{
  "targets": ["tissue"],
  "num_classes": 9,
  "arch": "vit",
  "norm_position": "pre",
  "inner_norm": false,
  "width": 256,
  "head_dropout": 0.1,
  "final_lr_fraction": 0
}
Rows from block 3, named by matrix and row number. Rows with one number belong to one attention dimension. Each number is 128 + 32 x the weight over the matrix's rms, rounded and kept within 0 to 255. All counts start at 0. Numbers have three digits each.
# q: attention query (model.blocks.3.attn.q.weight, 256x256), inputs 128-255
# k: attention key (model.blocks.3.attn.k.weight, 256x256), inputs 128-255
q.72:136147190166126099119092166078102177126172069139167112161156173100188152162120125071181139101154162119166106088143072120101084092151109074128153107135180110091151109161160154174122064046174175116158134173124103123075166115069138086088059106172132130137138141125160106115044122160052139128231134123106161093131133111147135108118099167022222105089113150113178098108061096083141163109110
q.73:130132153158163093120140162182091175136147088053082138124134077141109100106147167135140111143106151095132141095100084052109141191090115134144107114164067101117099100099153083102106198109194168178136139168147148103155117139206092159116162152118149133100139100143155078135187105152095116064081140122144159120136094130126100129128135114131121202179121095144144155183183147111119103101106
q.74:151124087125109098106168079164188056155077161107107149166192068176066128118152110159144155079103101163098155128103168167115123103124156135069131150163123170151080193089150123118141166209090097103177149095119131152200082135154146164177144160085116101139096062180081157091161099153169113044099137148068111112137075108136154134165110064152083179104156133098130125096162203187091100125142
q.75:090116090107079175135175111126158109117099153165100138110120074144084108093112135153077128169147044097056137178127168177162187139062170153168143160097087135154085149129111108113147172188071113146061090102151130127179103158122135123172146150119139125123100162129110148157185151067180097155054092143159114207109173150087161126145143130201038103135153111127076136128174156166101115181163
q.76:131135167134125076151112094143119098150159113111131116163178190101153092129136054135176101078159190183159133079182094162090096115226135137080115126189193167137179160099111133152126107090126139098210199136105112154095104117141171135096094135128118124159155111117085148124052075185111170118214176126115103074135077094178109149149114140060170172056116129136187110122093105101115139060101
q.77:100105085127105137106141142173159132141108185113074138074114057175082105100143161135080117137106073073112111180105156103146181189056152167112153174163067117128061133147131098095124197213088082125145091139166190155210101096177131156164170121109157139118091127145144151127167152098169138123000128121122110171157116117119106147148138090183056153218149131139120115141182162145087087147156
q.78:170176122132058139170184090150146074097086080114090155197181097097103134103143119148190112161127083195050134110056138174162144047115191156146137113119142156180109165062153148167181160128083156123085190097102074130157092214139140093201118189130157068095140079143036133155134118141149102130120097187159114151058098163100185156158156115191082144069079097093127136096135147155138126148132
q.79:154084139131172110148108108116116146155146145114136131103113194106160102135137043138131122097127208152181171123183136146093116174224113171087098132175171166120203145108113109113089135136155106101199149140109155160102103091128142143081120117135086157158185151106100162115129082139111138119188168082121121054175095095136087141152105127104164160117104145185159100144116072079092123098144
q.80:084158088167096112099168165191174117111117180135087127133132062178085103124108162115089116152162081088106075153177146120133185130061188152112157178132098159112095152171143117124134164191064111111094110158168164199217101173143109153198120125157176123163095119149159150109112139124198165116009112111142082134166107129131102085149104108144084149198149135111132132162163144148093100151166
q.81:136136142129058161120157119153159097117097086119110169158136084128090139110138155124156142153105078129077140107090153118169168088103146134147136106130090130168083162111152147120177163145103152145091134112140096114184126164156126117171184163083122079108131102136096124158156148131132092131083090141128136174101136143111152154134147134182098131140144115093087157114126144158134126133146
q.82:185125155136100140179140048135135087158089070124093135159158120101112157103133070152173128108120127168074133087105134173128105103202177156093124126170123147153136158088089155160139135097131135127116145090077081102128101115156160115134116166116140151094110084132068164164128094140109120167173170178142107150073126129128159196145134160147118126029131105112094132102152151142103138107143
q.83:135140080136118074071137159181171113153113183138120128146168066163116144156130177123117193073130102098130118109095131134122063137044119076087162175148118137109066149162163102111148097153117118100185107117160155146170125112135147142148082105133184141165050097185161119082095116162153134084099137120062131089181082108208121097143090081092135155138133171091150101108131195156092104137136
q.84:130192112139063099134170102170140068128072098110071160194170077117092111096122111154146088131168057174051142111101135159163169106116215176122145132143138171169088192096127137145173180144045131127092179126115098176195067219146147133180123180118151076141100087168080139153116142161169124152097101157131083169065107151130171155188114106192076158089108117073112111106131169154130141134150
q.85:165087169124179130165120096099069139128135097118167131120127201086152092125139058150161088113117200186130158114141104138099120135224108176131084110156159127156179130083110141114101123095167141151173170133069099108071117090153155131086113168115073149116193121080101133148122091124094125149213170107128130092136136123115120187155157163117175132080089111176129135129112081084137171089097
q.86:109094074052143176159154071131176038144093177137127147124130111153068078079153071179095129131050085197097195189134208200157169136161164179116083159127109162169130190069114137087133151239082070152124131095129146105179111125162132151174181160065059098091160109122052202097182139089196101130102100141106088159132139106114155150147148110235060147140156113126094123114155160196120089158167
q.87:109113159097129191163109099067117163117147101164168128117077195125177150125101087130110099162152143132110121148144128169153148114170118148182127124083176116146170099142104154156103106096132130134080104117100095097059161142056123100097139141130102134101173167077128140163118156084106129193193125109172139147111186164113174134105165176129154041096135123156112123138107065104125171129117
q.88:137134146156127074100133146177117137120106115076071134151147076119091107131133142133152132119115128130145123102154099067108139146108137133102101109185095142095113163096152090101132152132153162153150163169165111157182094148194137140142142123130146137122125087169114101127134103175132128083084159123146130096130076142151092135151099122128118217156116119098164156143134109114137123104097
q.89:175186130143068107143146121167160094084097092115095162191184060146089160135150151131193139137108050150090139079049131148150127068085180086147184122109155134137070141106175171144177123115084156102067147101123077123169108182140131122185111151117189073111084077179088120127117118155129106120141081187109124174071106164118168158131131092156105124087147131071099140081140202172131133158111
q.90:145126125153126054112100142164130132151125124089104129144182115136099100138138129124145155057131168134148139106145102096090082139151119110049107131200123128135096168134138089122139121128156116099218146141171138144161111111162140139134114122123119133165104083135117114093093085207119183082118157112102116062159039076162103131155113106081146196125121156120196096109108165130105139094124
q.91:060147148095121195161138107085113152109159096162161114134067198064155102106101081116098089193173132166106134166173134197160169085164127169194128116038164131154172106135097156112094108108094143136045123118077115131066154170075119099077130127153111125091176191078129154163114187070147138203184131082200108130086201174096164117122138197136125028095104087167121127114100051113145154162139
q.92:123158077079094176110158115118162088113110180174122137113095113143109157120113128120089136158141043092097125168093184199162160107075138123156171146059135138135109115136119159129124123182064109106050094089115136150128117147087123096186114130143147111136089153107128158137147168091184113141110083104146104174110170149103172093121133123169085072121143122147079128111150145164140088192152
q.93:165102129086133136154127042097129053140076131153147134162155199087115118126159032152171128092114156202097182105131154226114079069212132123122064102144186164148207197061120164175130095144129125111173184089099078146119130137122139127134122157104067109112161104123044181088115101135104098125243129136115103111107086105141163185113140102153136146029112133145157141088105124139142127089142
q.94:120157131140106160123157160141132152093104087143112142135123103114153161135118169102135124200151080086074085134068127116169122114075149111198161107072128094138088085164171150141152113091133148146004112137118097129123129178100082111166102136122187134098113139140138116161124182111130091150102103175182147190080175173086154102103137146132133061141126087106081128141121116138158112144113
q.95:124122106080116215182178034087135031096085120129121157144102154102081073090149039151144103178116082183087166139130176217163174082173167203147082106108114154180164183052114143141131150169041120159061158090129083114165107179141116115171176174106092082072174122115058171133156157101161131170124090169144110182074131163094184171150158122238052133082115073152072158102144107159117143149149
q.96:139079156132141157177109139125151086105108135146084154139101153116131144139138078151106106108113151130126133105177136143101112127175143105133160095138135116134128172092108134151107098148145087164170151171132103095132111127104152099151127178123096135149184166102099144095140071112137103129097115110129143112129107087107139129151114125148163123170123132165146092117099058061112092074141
q.97:124056096154118194187144063158146105125102125100108130118113196091122080085149084203092134145123107167092151090135135193114106129193148197130105138128164173127180163081076160127103140175079078135136164095131127083176099144180127126171137191108134155097189185145083166129138112073123114133089173116150129129135149116078124171132148121164104156099112069180098150119160111109106091125132
q.98:175102093170184153152136115109129086129062146061094160100143127136096115110165131201107038159110123089096068105086125147122156152136116166102098127153100104111097113087141153110143189163095119104134168110087141081123123134163127186135179150128133127164112100174130103153134155128167096159087164142144125157179149121056073138100151110142125145136091076134091116133177130122124103136098
q.99:091160113082102166141095113165106156103148096139161108159090137139128094139129122089137159101143142159161214181147145145139133110130113149123101163123101154162171132125092076116123117115126158143152088098127164178178150112133119161100165083101072147110136135144117143137152166119081178137156104081139101135115145142176131127134186124084095124139115134128133133088154151155165166116146
q.100:129120144149173139134151125128109106030092111151088134138134145065123115135072103126108095176110090125115138162166116128089167137122122131163109076073134096139162177094133168127082122175115157158112185216180098133182154212155117100147100122145085119098196151123084114082147091083164149134097163120176163118099118096092162126119121138186154135143155030148139152137113028054145158095116
q.101:146198091143153161136108134149143070025108108124040134182120157024086134213126101142095081143153118079141114105133109150095117128131105119148106078062130105091146167134138150099075102160130145143134188236148090147198171232154090121140093093179116105130187147158102098068136101097173115119105120109217166114104104114101123123113095152132144132171090036140145115097119063049200092107094
q.102:097181131086150185121107130136135103059133088140126107163084162093101125177110089125103108118164124126147161145167123143094134112132088103163100078099108124150140157128097139114093066113162126146142152155155107155193171174105146124094132089126045131128174148119113109090125104123132151115154088064165135107100106105153126109121103148115136145169111088148162151120131049101184121087100
q.103:112062170115098080118127114127126182205138157126206100084133084190165141080137155090150175096131160163154147136125169091152146130120135114098149168184131160155103104146118110172164134104152094118134069038134177103076097017111165113094170170078143152117080106104151138163113148131098106126138134155045111135131122124168134139162156113114128097089163219097119107140119187187031146127165
q.104:147188104148171145125098153123110113079101112104075142145121091079094132200092147140122069184150101068141103141110107140119142153101105127153097100070114092099136144152141140109115135158125176105122180196131105141175161207168093121129114089158124107110134131167142099069150105107154127135098125113202151133123130137090136110091109145157129151157116034114131156144151110084191113151090
q.105:151105102212164133136163177124084121093063117083084142093175110121079136102102175166126028231153114079067051136095103127126165177093117191146087116133094086075111082118143174125150222176099155108086188188101130078122107185196109157120120144140153108103124149185152070158167132096130087151072197157177172163193160124002120150101141145186120159126113026121093139159172120099125113168110
q.106:158100105196156132170157140153100115103060137084087131103157113106102130104112109175114061194117110086081069112107099142092154172120144178147104086100122074073118124087159165118116186169105143130088204161117126073103096183189126121149127174128161119102168153154131096123174109094138099134090173144158174154150155118006125145112140146210134159132128030144101157153148113070125101151113
q.107:114154137092141172128100115115151104079147111144101114187078168087136118162131087103129127089165151110172160116173107145108123109147098112139129094092135145123168169129110123119094056134127120149164138197148105158181162155088129116116100079155086130136186161103108145090117094117144160113141093082140143091103092121163156104116094129097159110171107129165170128087089070083160093113119
q.108:096119171082088099127116104119131162210184158173207109106116118198191156122163120090170193053116168181163167110132153102168101105131154087104164157176139167186096117158110097138163116060167108126139055040121167135090121022053182123123164147090123163163091102087141159146073137178085121114151069137020100103123103115221109111172141119061144086104178251123149122122087179189079151104157
q.109:142118103123151202183128091183115104074121109145095126153121200083117073145130073159117121187149116125139147122135126198110125143164134184147086108100127145123196171095108154096059092158078114123106159138114095109162162197192124145148124160136075117100216188133091134146141119057132158152146139062216122150115176161101118127095125138148129150145100046192114196098150071113184118141113
q.110:153154081148145110109139144097125121130145122112147127107148117117109145154126153127136117168127111090097085108094095120131116094089129139138102117118119126093125076155148154104154132100106150100083126124100128141122139157132100132127118084156141116132074104128158099134112158155165106162150125162149103144111149139104122117113104144144129133107116104128122170172146114170162112160120
q.111:156144073150172144161142115126109087034072094099057133161160173055076099138109085181117059209126088086095088143132114159106136142120122212160088098086140101093157125120138187089077150168078141135098204200104095097158152213194090141138092110153098114101165132161092135113137113089159124161139166119215128143127160147050146140099121147185106157147097027126123149128152071119183122195090
q.112:129160081091089145131138119113157116133175097161162133150136173103154127152132113099131186099140117141147141137136131175148105051107142124139146164094174185099124115161122120107117085088114131123110095114110152159124130142102107111138087085160142105132115075096133145140073168155133153119181086129123071113111124177183116102115116141103099117116139166117135158112125128204196120174148
q.113:191162103163158073102111163098155126167127139081134171100170076126121153120139180137157085126092103062099010103044100101163116127073112113123149126145109067060083051145209109120173158111114121079094143145056097128068111117115090140128110134163181114150058103150172095167132140145158055153123127163121136139156144173091118134083103149127146135151113140104119124174120161156157097184100
q.114:111119119109116125111156124108109154090126134176122097113112118100156119117098116156124162169122110186137162164164146134117186139109152133158135127083160159155162140126097132151111161135115124133086138125192165121152125141149114121145111128114134113089142135115106122073139111096129137121116115134115134130092116106110157124182150142180126125106178102124102114145112084120091162119137
q.115:130103109156142145124117159134063160103079113074116152107141103146084097108120169164125053191115123116118118144088117119115182174092082156127061133149082087139122103111137155104151201172107174123110159122124166088152124139203117164106161122117119130083129123181149083138186146119127103166103181158160127195162146117045074156116164127153110180113141051129095146137176145111152160157104
q.116:138219149098153117064108195094139154107158136129133123157084079127125170200096153048148112130149130062154116143117102069138138136088082062148114096113080106120104088175153085089132099104185151132134113180132102173118181131070120098099130064172105105164085134138188091100138130152161129140144083143123147125109078128187126112096084119087168130166160151099162096135100121117197131134101
q.117:076140172079103165138108143144125149092133107173147101158080134166167108130101102097128171090121142155169232155187156115115115128150110078136099117125102145185146214117082098155114105096163142173159114111178153145168177124124116101128161115099058133116169145103125145088147127126102174116122104115117140112112077093199151127147127096126113115121156153129129114109121132096113147074142
q.118:152122110152159128131162135134145093082103112121088132127153153089106139140127132157114085166145108078120080118125110170114110159147147123139132097103153087103150117112153171120102117133108136090113174173117099141118142191123110124149100140175142106135141150131120110119148121120137129144149113118186151127110145139088146120089112169155166157132104064150136154168100089096169094144121
q.119:153142124129097078107123120084175137176158142144170121084161104144169183151155138092163165079133108112139082094103133125168091082084154097109200155150150144091120065161172110109161093106148091087144079088076105148049109067066122120157091121171188122154045077104134135159086141185131116105175091168073113121112134152183130106124102122092135105110131212091148109149092175198127127152121
q.120:162099069160151170154140116135132088069095146102098149108148177070074101129124090210110079191123110106077060089110124173101139127143150179153127101089150119100145136056154168118097157159083111088099205143092117096169115201191094139168104146148129114115192162157076122136161120082137119129110127134192159136123154148034137136091134162207128144134099006180110197146157067102165073146098
q.121:079107155077084139126100086120115150178167116145171086135109165172168113116167124116115198068137131189156186150148170139157093081165117136101113187166136184159161138124085091116131110124112117124154055055152170137129143055117137136120179109088116143129112111092120195142078171154090166116162118100077060142121101143211118105153150091044100102117131223154117139087155177211125150109154
q.122:106089171135115139190125107177113135151132135098105139097110147159135114084149120171103122121119159138125151132162140152129137166187149157105101158177123142132123150096073127147107171182093114134154147107127153090147096087165157155126167185064156149139156162138112172137152110091107129132078171105121135115163146109104122154155145097116115129120114147148134087092164176105063155086150
q.123:080133165097115157142114123111128152084138123176130120161102156132160128127117077130088166104156131164166195153205145141106120117162132115149110116097135132156161183127085121139100092131143128169141118147189160155158150156126127108121110094106087121101198161103108135097116109118109149131155103091116148108114107108184150118150133115144118105137146133130139122108120104108144166079162
k.72:183135100126157106082131105075126146102144151104136154124106149114098146132129196132124217153077107145101128156093144134102139098103113115112145158069149149130140143102150118144127176108078171106148145107152154093141153109171109125175141134106156106121128084075088165079099146147111123098140145178054071158144139056108147083146125107099096139209168100130148169144165134189147158196112
k.73:078107138085148127153110101138200109171164148125145097111103155149135111140130057176101118096146165141191122188137127129090126147182139148108141131161152144117208127113108089156094135165084078119125144124051119165109104079101099132140164133145095161122120096084100157149143075119143109156183114101124089118148152132158116181140135110120098184089104123148101134119152179127084095117097
k.74:114139139139159127148090139092121108162067076158095093124141125063176115187082082113105050107156126094166084133190093130045137170212113131112118096158117057124154114167056164146130095156143129144127200157088017142075125159090119162076108146145108180090136144140135077165101068133134074198151158117182166102114149133116118187084128182153133154067074117092093106100127067026121138073084
k.75:115116086125096193176126136171134111120131127161107122178150109111113098099132134100144101143153118100083133099127121132212077128102161148151081118149071108136081151134135121066126096091171140172106099132191148111212128180152169153135150082147135130117143164215164102154176172111157179120057135120185175125097106214145117098121104128124141060094122143141143114107112163149113095122169
k.76:111090157102180088108103142068091164134116116108160136077104177106155168152110124140100148121104132150192142183148112104042176168176101095114152132133147096131168117139114170183144133155082151124146177144097069108045144101104099099137118170097113151090122142041089122087100124124064070175163142118096112149152134036092140154106169118160125148159154099130083121113128097072121153127078
k.77:072154127121121122154135146149155078164054119171095043135134109110171104119065086134096049097188109090117099144168123104142107181160165110134099121186115118117131143178084140099150080158171082155104129194116091172142073130063133179070099117154113176132117119157169092203115111116179121175151161099179178105089089184177115157100114136127132154054085163122107079096127103058076111064126
k.78:120072108117093242173085072117123120076150133113131111153065148107104077131158130131134102174100131126141150093137163192144105070140091184150102142090105114158143136089126119059091116104095157131117145047169122050164175144191135112143183070110125129085166203188113121086189134061122141119080108109166144120095154141107154144114169167166146072111150076171094160084147119149158131127126
k.79:122090172129166077125115196094107182147112166145164154081141170132178165135108116128140136105118146171189133151139118074073181191189111103142154095171140101138151116175104183192169130158142136127142147164077113128038099088062083085095098206105101143120128126053104123143094134141093057163205123137082120150142120087103101133130157137144105164125129146130104113119088102089125143091111
k.80:102104073095162119130132124176126060128062126122103034133115082130111119119091144119086062160143105086110109155134135139144149176082144119133074114118053123107124108130101102058147112172145110153124096149161120161177125145139126198109141065168088132122130158191164120165169170099177128157088177117192202123140098151163091121079127125149106156084115114145121140081157149114110077128148
k.81:122128109130104165163110092111164079145158084134107126118126114124123078129150083136126093147173127105106111104133136189176101060123134164131114138122114139136129127124115109093123118117115126124118149111127096114149123153138132129122152086127129130114141127149155149120144103096164165111089131113160177102089140173109169160135128154176137090059150123121130109109131127146115126123122
k.82:122082127124115152173079130092170105149139099144090167075113126110150109147143097140123083102123135130160108110164129142115109096192079097124160108158144064136096152157092121122137099125133137158151158124138089094117175136098142117103136146117132157141146132105131092116162101120150083154098114138140141089102153119094184145145138160168140043117164120105107114130071089092083137100105
k.83:136158124128173095116113155121104086137044109139100059134129093091152139163067118115095069086167079105126056130176137131052180202147128111137115127112085103101135119169076135132112108151128136133138172188114030166117116189118108178081087133174131153100087103141129068148082097178157084175157212139147163100129114118139103169082115151147099186082127111096124101108161085072118144110101
k.84:094096097102102199163093074151123089125116112142115079128078152106126096147121112128085058182144097091157154118158150195125169120127078156142101144107098102153128150112082139073118125165113135144123155092167095078161173147198097117150166056099106147067175192209123113106176132054158126142076135116178162123123125129117138152088175155193127076082160066145078153097179115102143147108100
k.85:116106175105132097130115149113123183141160147134180189104129181140176159126137110145140203104098168170184161142124118100095134135176101116108160136166200110134152124143138153191128130144109148136142128116072143118059143084105103079120104197099137135131152133050086158095121107119083080135165087135081074165149159077081140138158150116124159121165148149130115112136071129123149148121112
k.86:105146173156070149159118169133104173150118091164141105157159139083184125117117094105159067086174140118167118075171095126138091119178133147146133099201133124137093115158099165137160088099155169165108163125135090114091103166081143103101108135146158105127143182179150089177139130122110132162137107124185172146065123186132117152115148208141181082038110151118099111081086103071124141058130
k.87:158143131117074152126155114151118150101176125101141185156141125154091130084172179107172173147080140151079180114080143126216094076088144118136136115116133152147078157104179115111154143086166147136113066076174199098155140136174166080170148133104148086150138135131136126084132169109116164034094078154114113144118153143119158095173115106106162069184148146127160138160093159173150124141176
k.88:087110126117194134124086115092161111145137124135123086103085140123120110164122075140073099108151145136202117193153123144060144173183107143117132129139141124104187102126103123154101132185066104115148162143061096156116119097121095140106138116142105149111134127095122151139143080138167091180165144110144096123155142086137110174113155129169085177093107102160080129121149102108128102129107
k.89:124111090145096195158093072110126087090130101133073108137089113125101094154170112108118080179131107096110129100134155219116116060094113178138102139079105126141121151101112094038101128117098164099106142076160070071166163171204151129148166062147124143094159159191141143110154115104163162098088126111173164099095146153124165136119139177159126064112156068143111142102184138160147131162113
k.90:104119146108194076112107147073124105156100129150125078090142156096160167166078093146085086096133130123186091163163117112017196184184099124115164126151148078090190129145085150188114142191082104119129201169071033172078113122083084149083072160140109160105111111080103118135091083148130058204179168130129129109118124078123132193104146149178113195087125121118071103112138085044109144099090
k.91:131108120125074176117143113183097184107161145114134197153121134180087124079154185121149197174068126125083200091070134131239097083052147132144104144072101163145074137124175111088159123100132145148108068070213232090195167127175162098192168102096146071146137151146127154075149202093111186057063086140123112172121132154136144050147123125102143062195160120156157159130112185184152124151179
k.92:151135108166094151129159115174101127095107120094096149163159071148094123125146177082173116148133105087062143078078149142198084098041140121153073131095081139127063115107176096062134099094173136149107069096190166120198155161183173157138162098141139104151108142217156094139164188099120184083073106132159153130122120178146099083108098125103139079160136109121160134102128162164155099158167
k.93:158101199160107120147113133093062196098133109137148178115138154114156159151132139117165128132093111133162127101099108120078140114155066107155157130141151118164113109178152177160149113120128183125131164086102118081053144148135108113136115176097152119103154184119087093084127120125052109146143098125114117174146161086063119136113171157143171082161143070109101119132094075078164193100078
k.94:140115079120063168154134104161118095104156125124125126139112103144077090115165155134134151173103132114069139129074186169242068067044149148126114151101102163162119149088166100056086110074127113131125076079185193106241135131192151106168171064136127079155145128214141148093163145086159190060052104143148123120123121162153156086151116117104106073161144119145158150131152178201137092184183
k.95:113103142147069191178111112153099180089161117105144173149136137124124101107183127095177135168092148115126171060119106153194080076122123173152106123141113123157094123123131136097142109103155159157119108059160169053120151139179143090151193119111145106121187209211139137096187144061087164099081082107177151161098127176110132113121165157143168037150127130153115159104103143126144121114163
k.96:092169157136152134073115193077135128098138180100159118111096087140127159170094172132120160140135125105160107163076137091119158110045115078113114123104101088097137095160172119140117144062153140118108106139136132132098138099106064098133121101180124151108091120111149080087113114135129061140113111180116125147143149092120138088096107095070119116129162153122162148133126156130137142148110
k.97:111140137138124108075125145130165120112082148150106142118152091175149194141169173131128122113121093080072122148087144152101175186108120076157191147096103127151060095166150135170191121127124148118108079146113138121167125109091155175145135146125167133171042100130169129137098168124162103121069137134095138147171124128147074089120144132076094168130151127135155101138140161156044095148086
k.98:105162180126095175090101132207122153078123167139123107163142145186113156120204199142130144128148139084080160111129145156115142133127121109134162148118140175112098081174160178210174086148125112102119090110153143136146111087160185125155134122118153108172119175181191160133154150105123144074118143094097125182154114105170081081121157135076138157121117117133142128112132136126070137112133
k.99:145125110154142128147160092094094144121077097101135151125117104112132128135114118122142101130120116163125122106133143112095117134134145180175040140147123129160106153105103100097135146110156168183089148102144112106148122155150145170109155124100116120127135092139124110185116144153114192143131126152140134114140135159123096145149127140156124143118123092118121160151136130161159147143098
k.100:053112147145129170124122142045146079108052140118104137026118089142179166136058117126143105095138059130127146182183166103083185135122112095177125111136092086162110151160080101135158144140159148198075133144164097064092120127082092116137131103107158183111094138112137093108164096079127095168062115209111170102133130096116176131121125108183086126086247130081088107140126129124043146116112
k.101:096116150154098206167118144050110105097070143094120106012104104135135151126054166121133141113114071129103141139170165109116135089093097108252117123154095088119138145194096113115175143119148167198029121120213093038154136124137064082162121044093153185092127161144105067141132129068107071153099091213112157106143214106097215132080153136190103078125230109064045161098140136130118136142106
k.102:093118139159133168150119131072066121115097119093131113066104093121124122140039140119132113133121099129152121143150161075109143093065112145202044106151099089119144159134078068106147156098150166213042139117205107071146141152126085100124165063112132132077142133141103075130151134101099120171101122224144154135135158119104179123118138127188087076115194099076088161126126132133149172147101
k.103:175138124108167073092150132184124153172189120136142129224133151105127101152177109112128110140128196105164136103097082121140117136163122132006140108102158156127119107068164150163070126115099106049204137121054159215091130121117170166091123189176101085181117095115157174114120106175135182108185135063151096118099050156155056133166119104059157165120010152171201113159136127141169119129132
k.104:084105155133104195166103104069094094093100121136112106064127142136137140094076145151107129097129108154117153131191173144096145088097122134237103118164130103139141170176083130123173113138131138201070109114211102058163114144164095079164140049108145176101150195143102104139158113063103102137101106184116145126146168104129207130088149167187122079110219109086071145063144091116099136135118
k.105:068123149093074204123121081187125086068112135209090055110169161165185215112206130193100116084173095104073215113187188197059179157176130092177206127099128169141119114187120182178182059192104077146121086143166124108166097124159178126176124122109183152141155191171168167109152130062154131068088104068074142139135113061194117115099180151128119124097188097152104082063137084092018102114127
k.106:091154140119101154100126096163144091079099171194090054096169134196182190110179142141107131075167106076095185137156162161084186162129132078162219153076155144125134087191126151194174084176119088144119082131131142108140083114114177118168135137116180158141096174158181156082153107089171119088096111101099145112153121083168103113106163144099130142099191116167106093094144115101052097130136
k.107:109127147139133156145147157056116122109107131099134134054104107107108134123036159107111130146111107131135105131119121096138134087069118126203077118140093087133144147144108089073136158097145180169057119104153107079139150146133052095153153046135112120075123141114111061128121129105116102152109104210129162132119165125089198139110133138161123100150180114079090170135128141136151155139124
k.108:198156119123190038098132151160143191171223124095163163234110137090103067154148114118134142187129204145173066137067066077186071151131143161000102105134155147099149094032176129096064138097111109055200183118075162213107158156123121137084119181164094085142120070114133154129108128184108165129194144079177109114112076174127068121171110100089162157144003153165190124202099155131210135139133
k.109:109119125155108124133156126078149100109047115115114127027145121165158203107106162124123117074112069109098118114157186128069173141111123125247127149126081112146110130195089108122181147147119147178052091139172108075169104141111129173136139123103157145114069133128143094165130164102141116143070112168090152155151176139099136136113131150183086144108216113093081142147162134155058109145080
k.110:113110120119093158182138090171127123134138122141108115133149147116132089080115106158118128121134105137105146127137140176140115127145153158159162137152114144120128149135108161118129115173109108144110129151130128121144101145173136114127134099114131156107152191150102135147130134097144147155108147096131131124112122137140157132129147159172132111145141120104058108099146096113142117135159
k.111:069103130130083171159134108104144091110045127155113122030155108178139176103103142143108122079142056120077162134188209172072166136137130135255159144129089103149121162194080128135194099159144145185047080121193105060186072136128122129153145087080174166097123137139125116134170154065135107119065131146094136126148150106102189130118162157180087098122246098083055125079155093151032113125123
k.112:146093080159107106173130152130124113191106080102117174096163122095122072113100119113157119131107100162122133151159144105148105126123146178174122141199089101151126174111086100075114165151120149164088143140137111123126098165144101155107154134076101127115134124096077108197094154118136141177114127124163117134142150184087135143121115154182065125160117149078115148129123096151146114139130
k.113:120118124105075178180147095191127112116182132171128102140138207122116119078167086172117166099151138131089147107142157189185127091146150162114166146117142163118149147173139183121124079143084096132128090108133130133159090159183134051164102113122129115116200188145093180120132136080147142103168156089135093128122147131158176111128148140145171086140143142135106158064110095113170112101197
k.114:105095129119157093107147117109159098161090141134102132103138093124147131099120090112110104099100104128142137168164137103086162167148141111090141134109097131125114128123106081105133147153167086144146145152112112135129137143062150184104124178141119162129141107104117156118145108125157147130109133144117126081141091109119120140163092131163102129088135128121149075167134151108073106123131
k.115:093131175140094155113132084188095151077095133165101099136139151195148170119165136150132100107180105106099181120153146150095164160181136096158161156119156162153082105169132130200165106171132124152150093132159116126139087123135193150136152130091130142168131181221182138139173113106099199082109124092087148129123097097189096128146159124080133156097143086137104087095165138108073154107125
k.116:124117143141142168196115122108088122124144101119163108116087172046111078106060094120133136147144128174174137102181127108166105045116116180170059126142141122119181174126106115093077114106145161173123189116168093103123142160174059044119107059114114108081208168106096107095133110089101150149151102156157125118112153123116212145110146125195153070152152118129096185106134094103198156126166
k.117:127144148147174113126117148067085169143132116067134142116075099103152142170036142078148104144129128143181113145134107086126111137120103117110053099155118110133116147089106087126113166061196156156135160144117121155088182119093090132056128102113092139105106075099119082125103114176091135161164112175130150102121110127123143113155091103118108143109117144108154147161137153109121156102113
k.118:095120128129110167129136102113147109106090163161123094075131122136138142123124128135110132097135109092112114127165152148120158127109113138199153128110100116111145109193124129106149120170110110165070107155145130104150103135131115119181153104143163154103130187126136098120158130078167108113098108144145140124144168119130167133114130148177118127115174121129110145114129115121082125124140
k.119:159109083125110111184131153186169141201199098139127143186124165087101045107147094153136173177119171153147128122107081140220099105119152184050159124119144144073160145050150160061067117121094107083151133135065150169139120144162122082125087167168099098108167133084076148126096129155168095152171150079190111139095133169094144129149108131152154117155048179158140135134096107144200084119186
k.120:085130117142084143135154104132147081112050147168092106063181114195160187100155154155108150074151066099068147154150197148072173148126145110228191180123110124143120117210066125170199133168111127166053079139163102100163072110116139151184109110121183176115069156150135140147135172067162111126078147148072129146150170120144133121106153160142083144133212128094089106098154135139029108130118
k.121:184147136137164036119151162140103177156152103061141188198123113112099077166155145118159112157109153117152098121065073067138081154140141130076108133145126143117103117055154115116105153103099169081150148127098142162114151126138153194059107194116095103147111070138131128178087162197097168154140135126164117165117094184092075135153097123095123179177020125118188148194130145146173127112089
k.122:152162151143132105046128155140138137095150158128150131173145111155131171167175170115131125131146153119120125080078106142091111163126120073113179122101150152139091077122173154177168111118116124075159110120099167133113113102110164158145117157126127098175089085155184127130110125164137123078131136122096134134136101113142049083114109122042160132136097140159173121163113156135090105130083
k.123:123132129151183127109151147070107126130116111075129143067089073109141145147037140089133089134093107155151106152135111076122143133087120135131069114136084094135133144113130093091126163090166147168121155127129113129090163130076083157084154102133125156110104086085123087152124117151103118172107107192138142099155133126101133109136114125149088134112121139115128147160148137139109157136108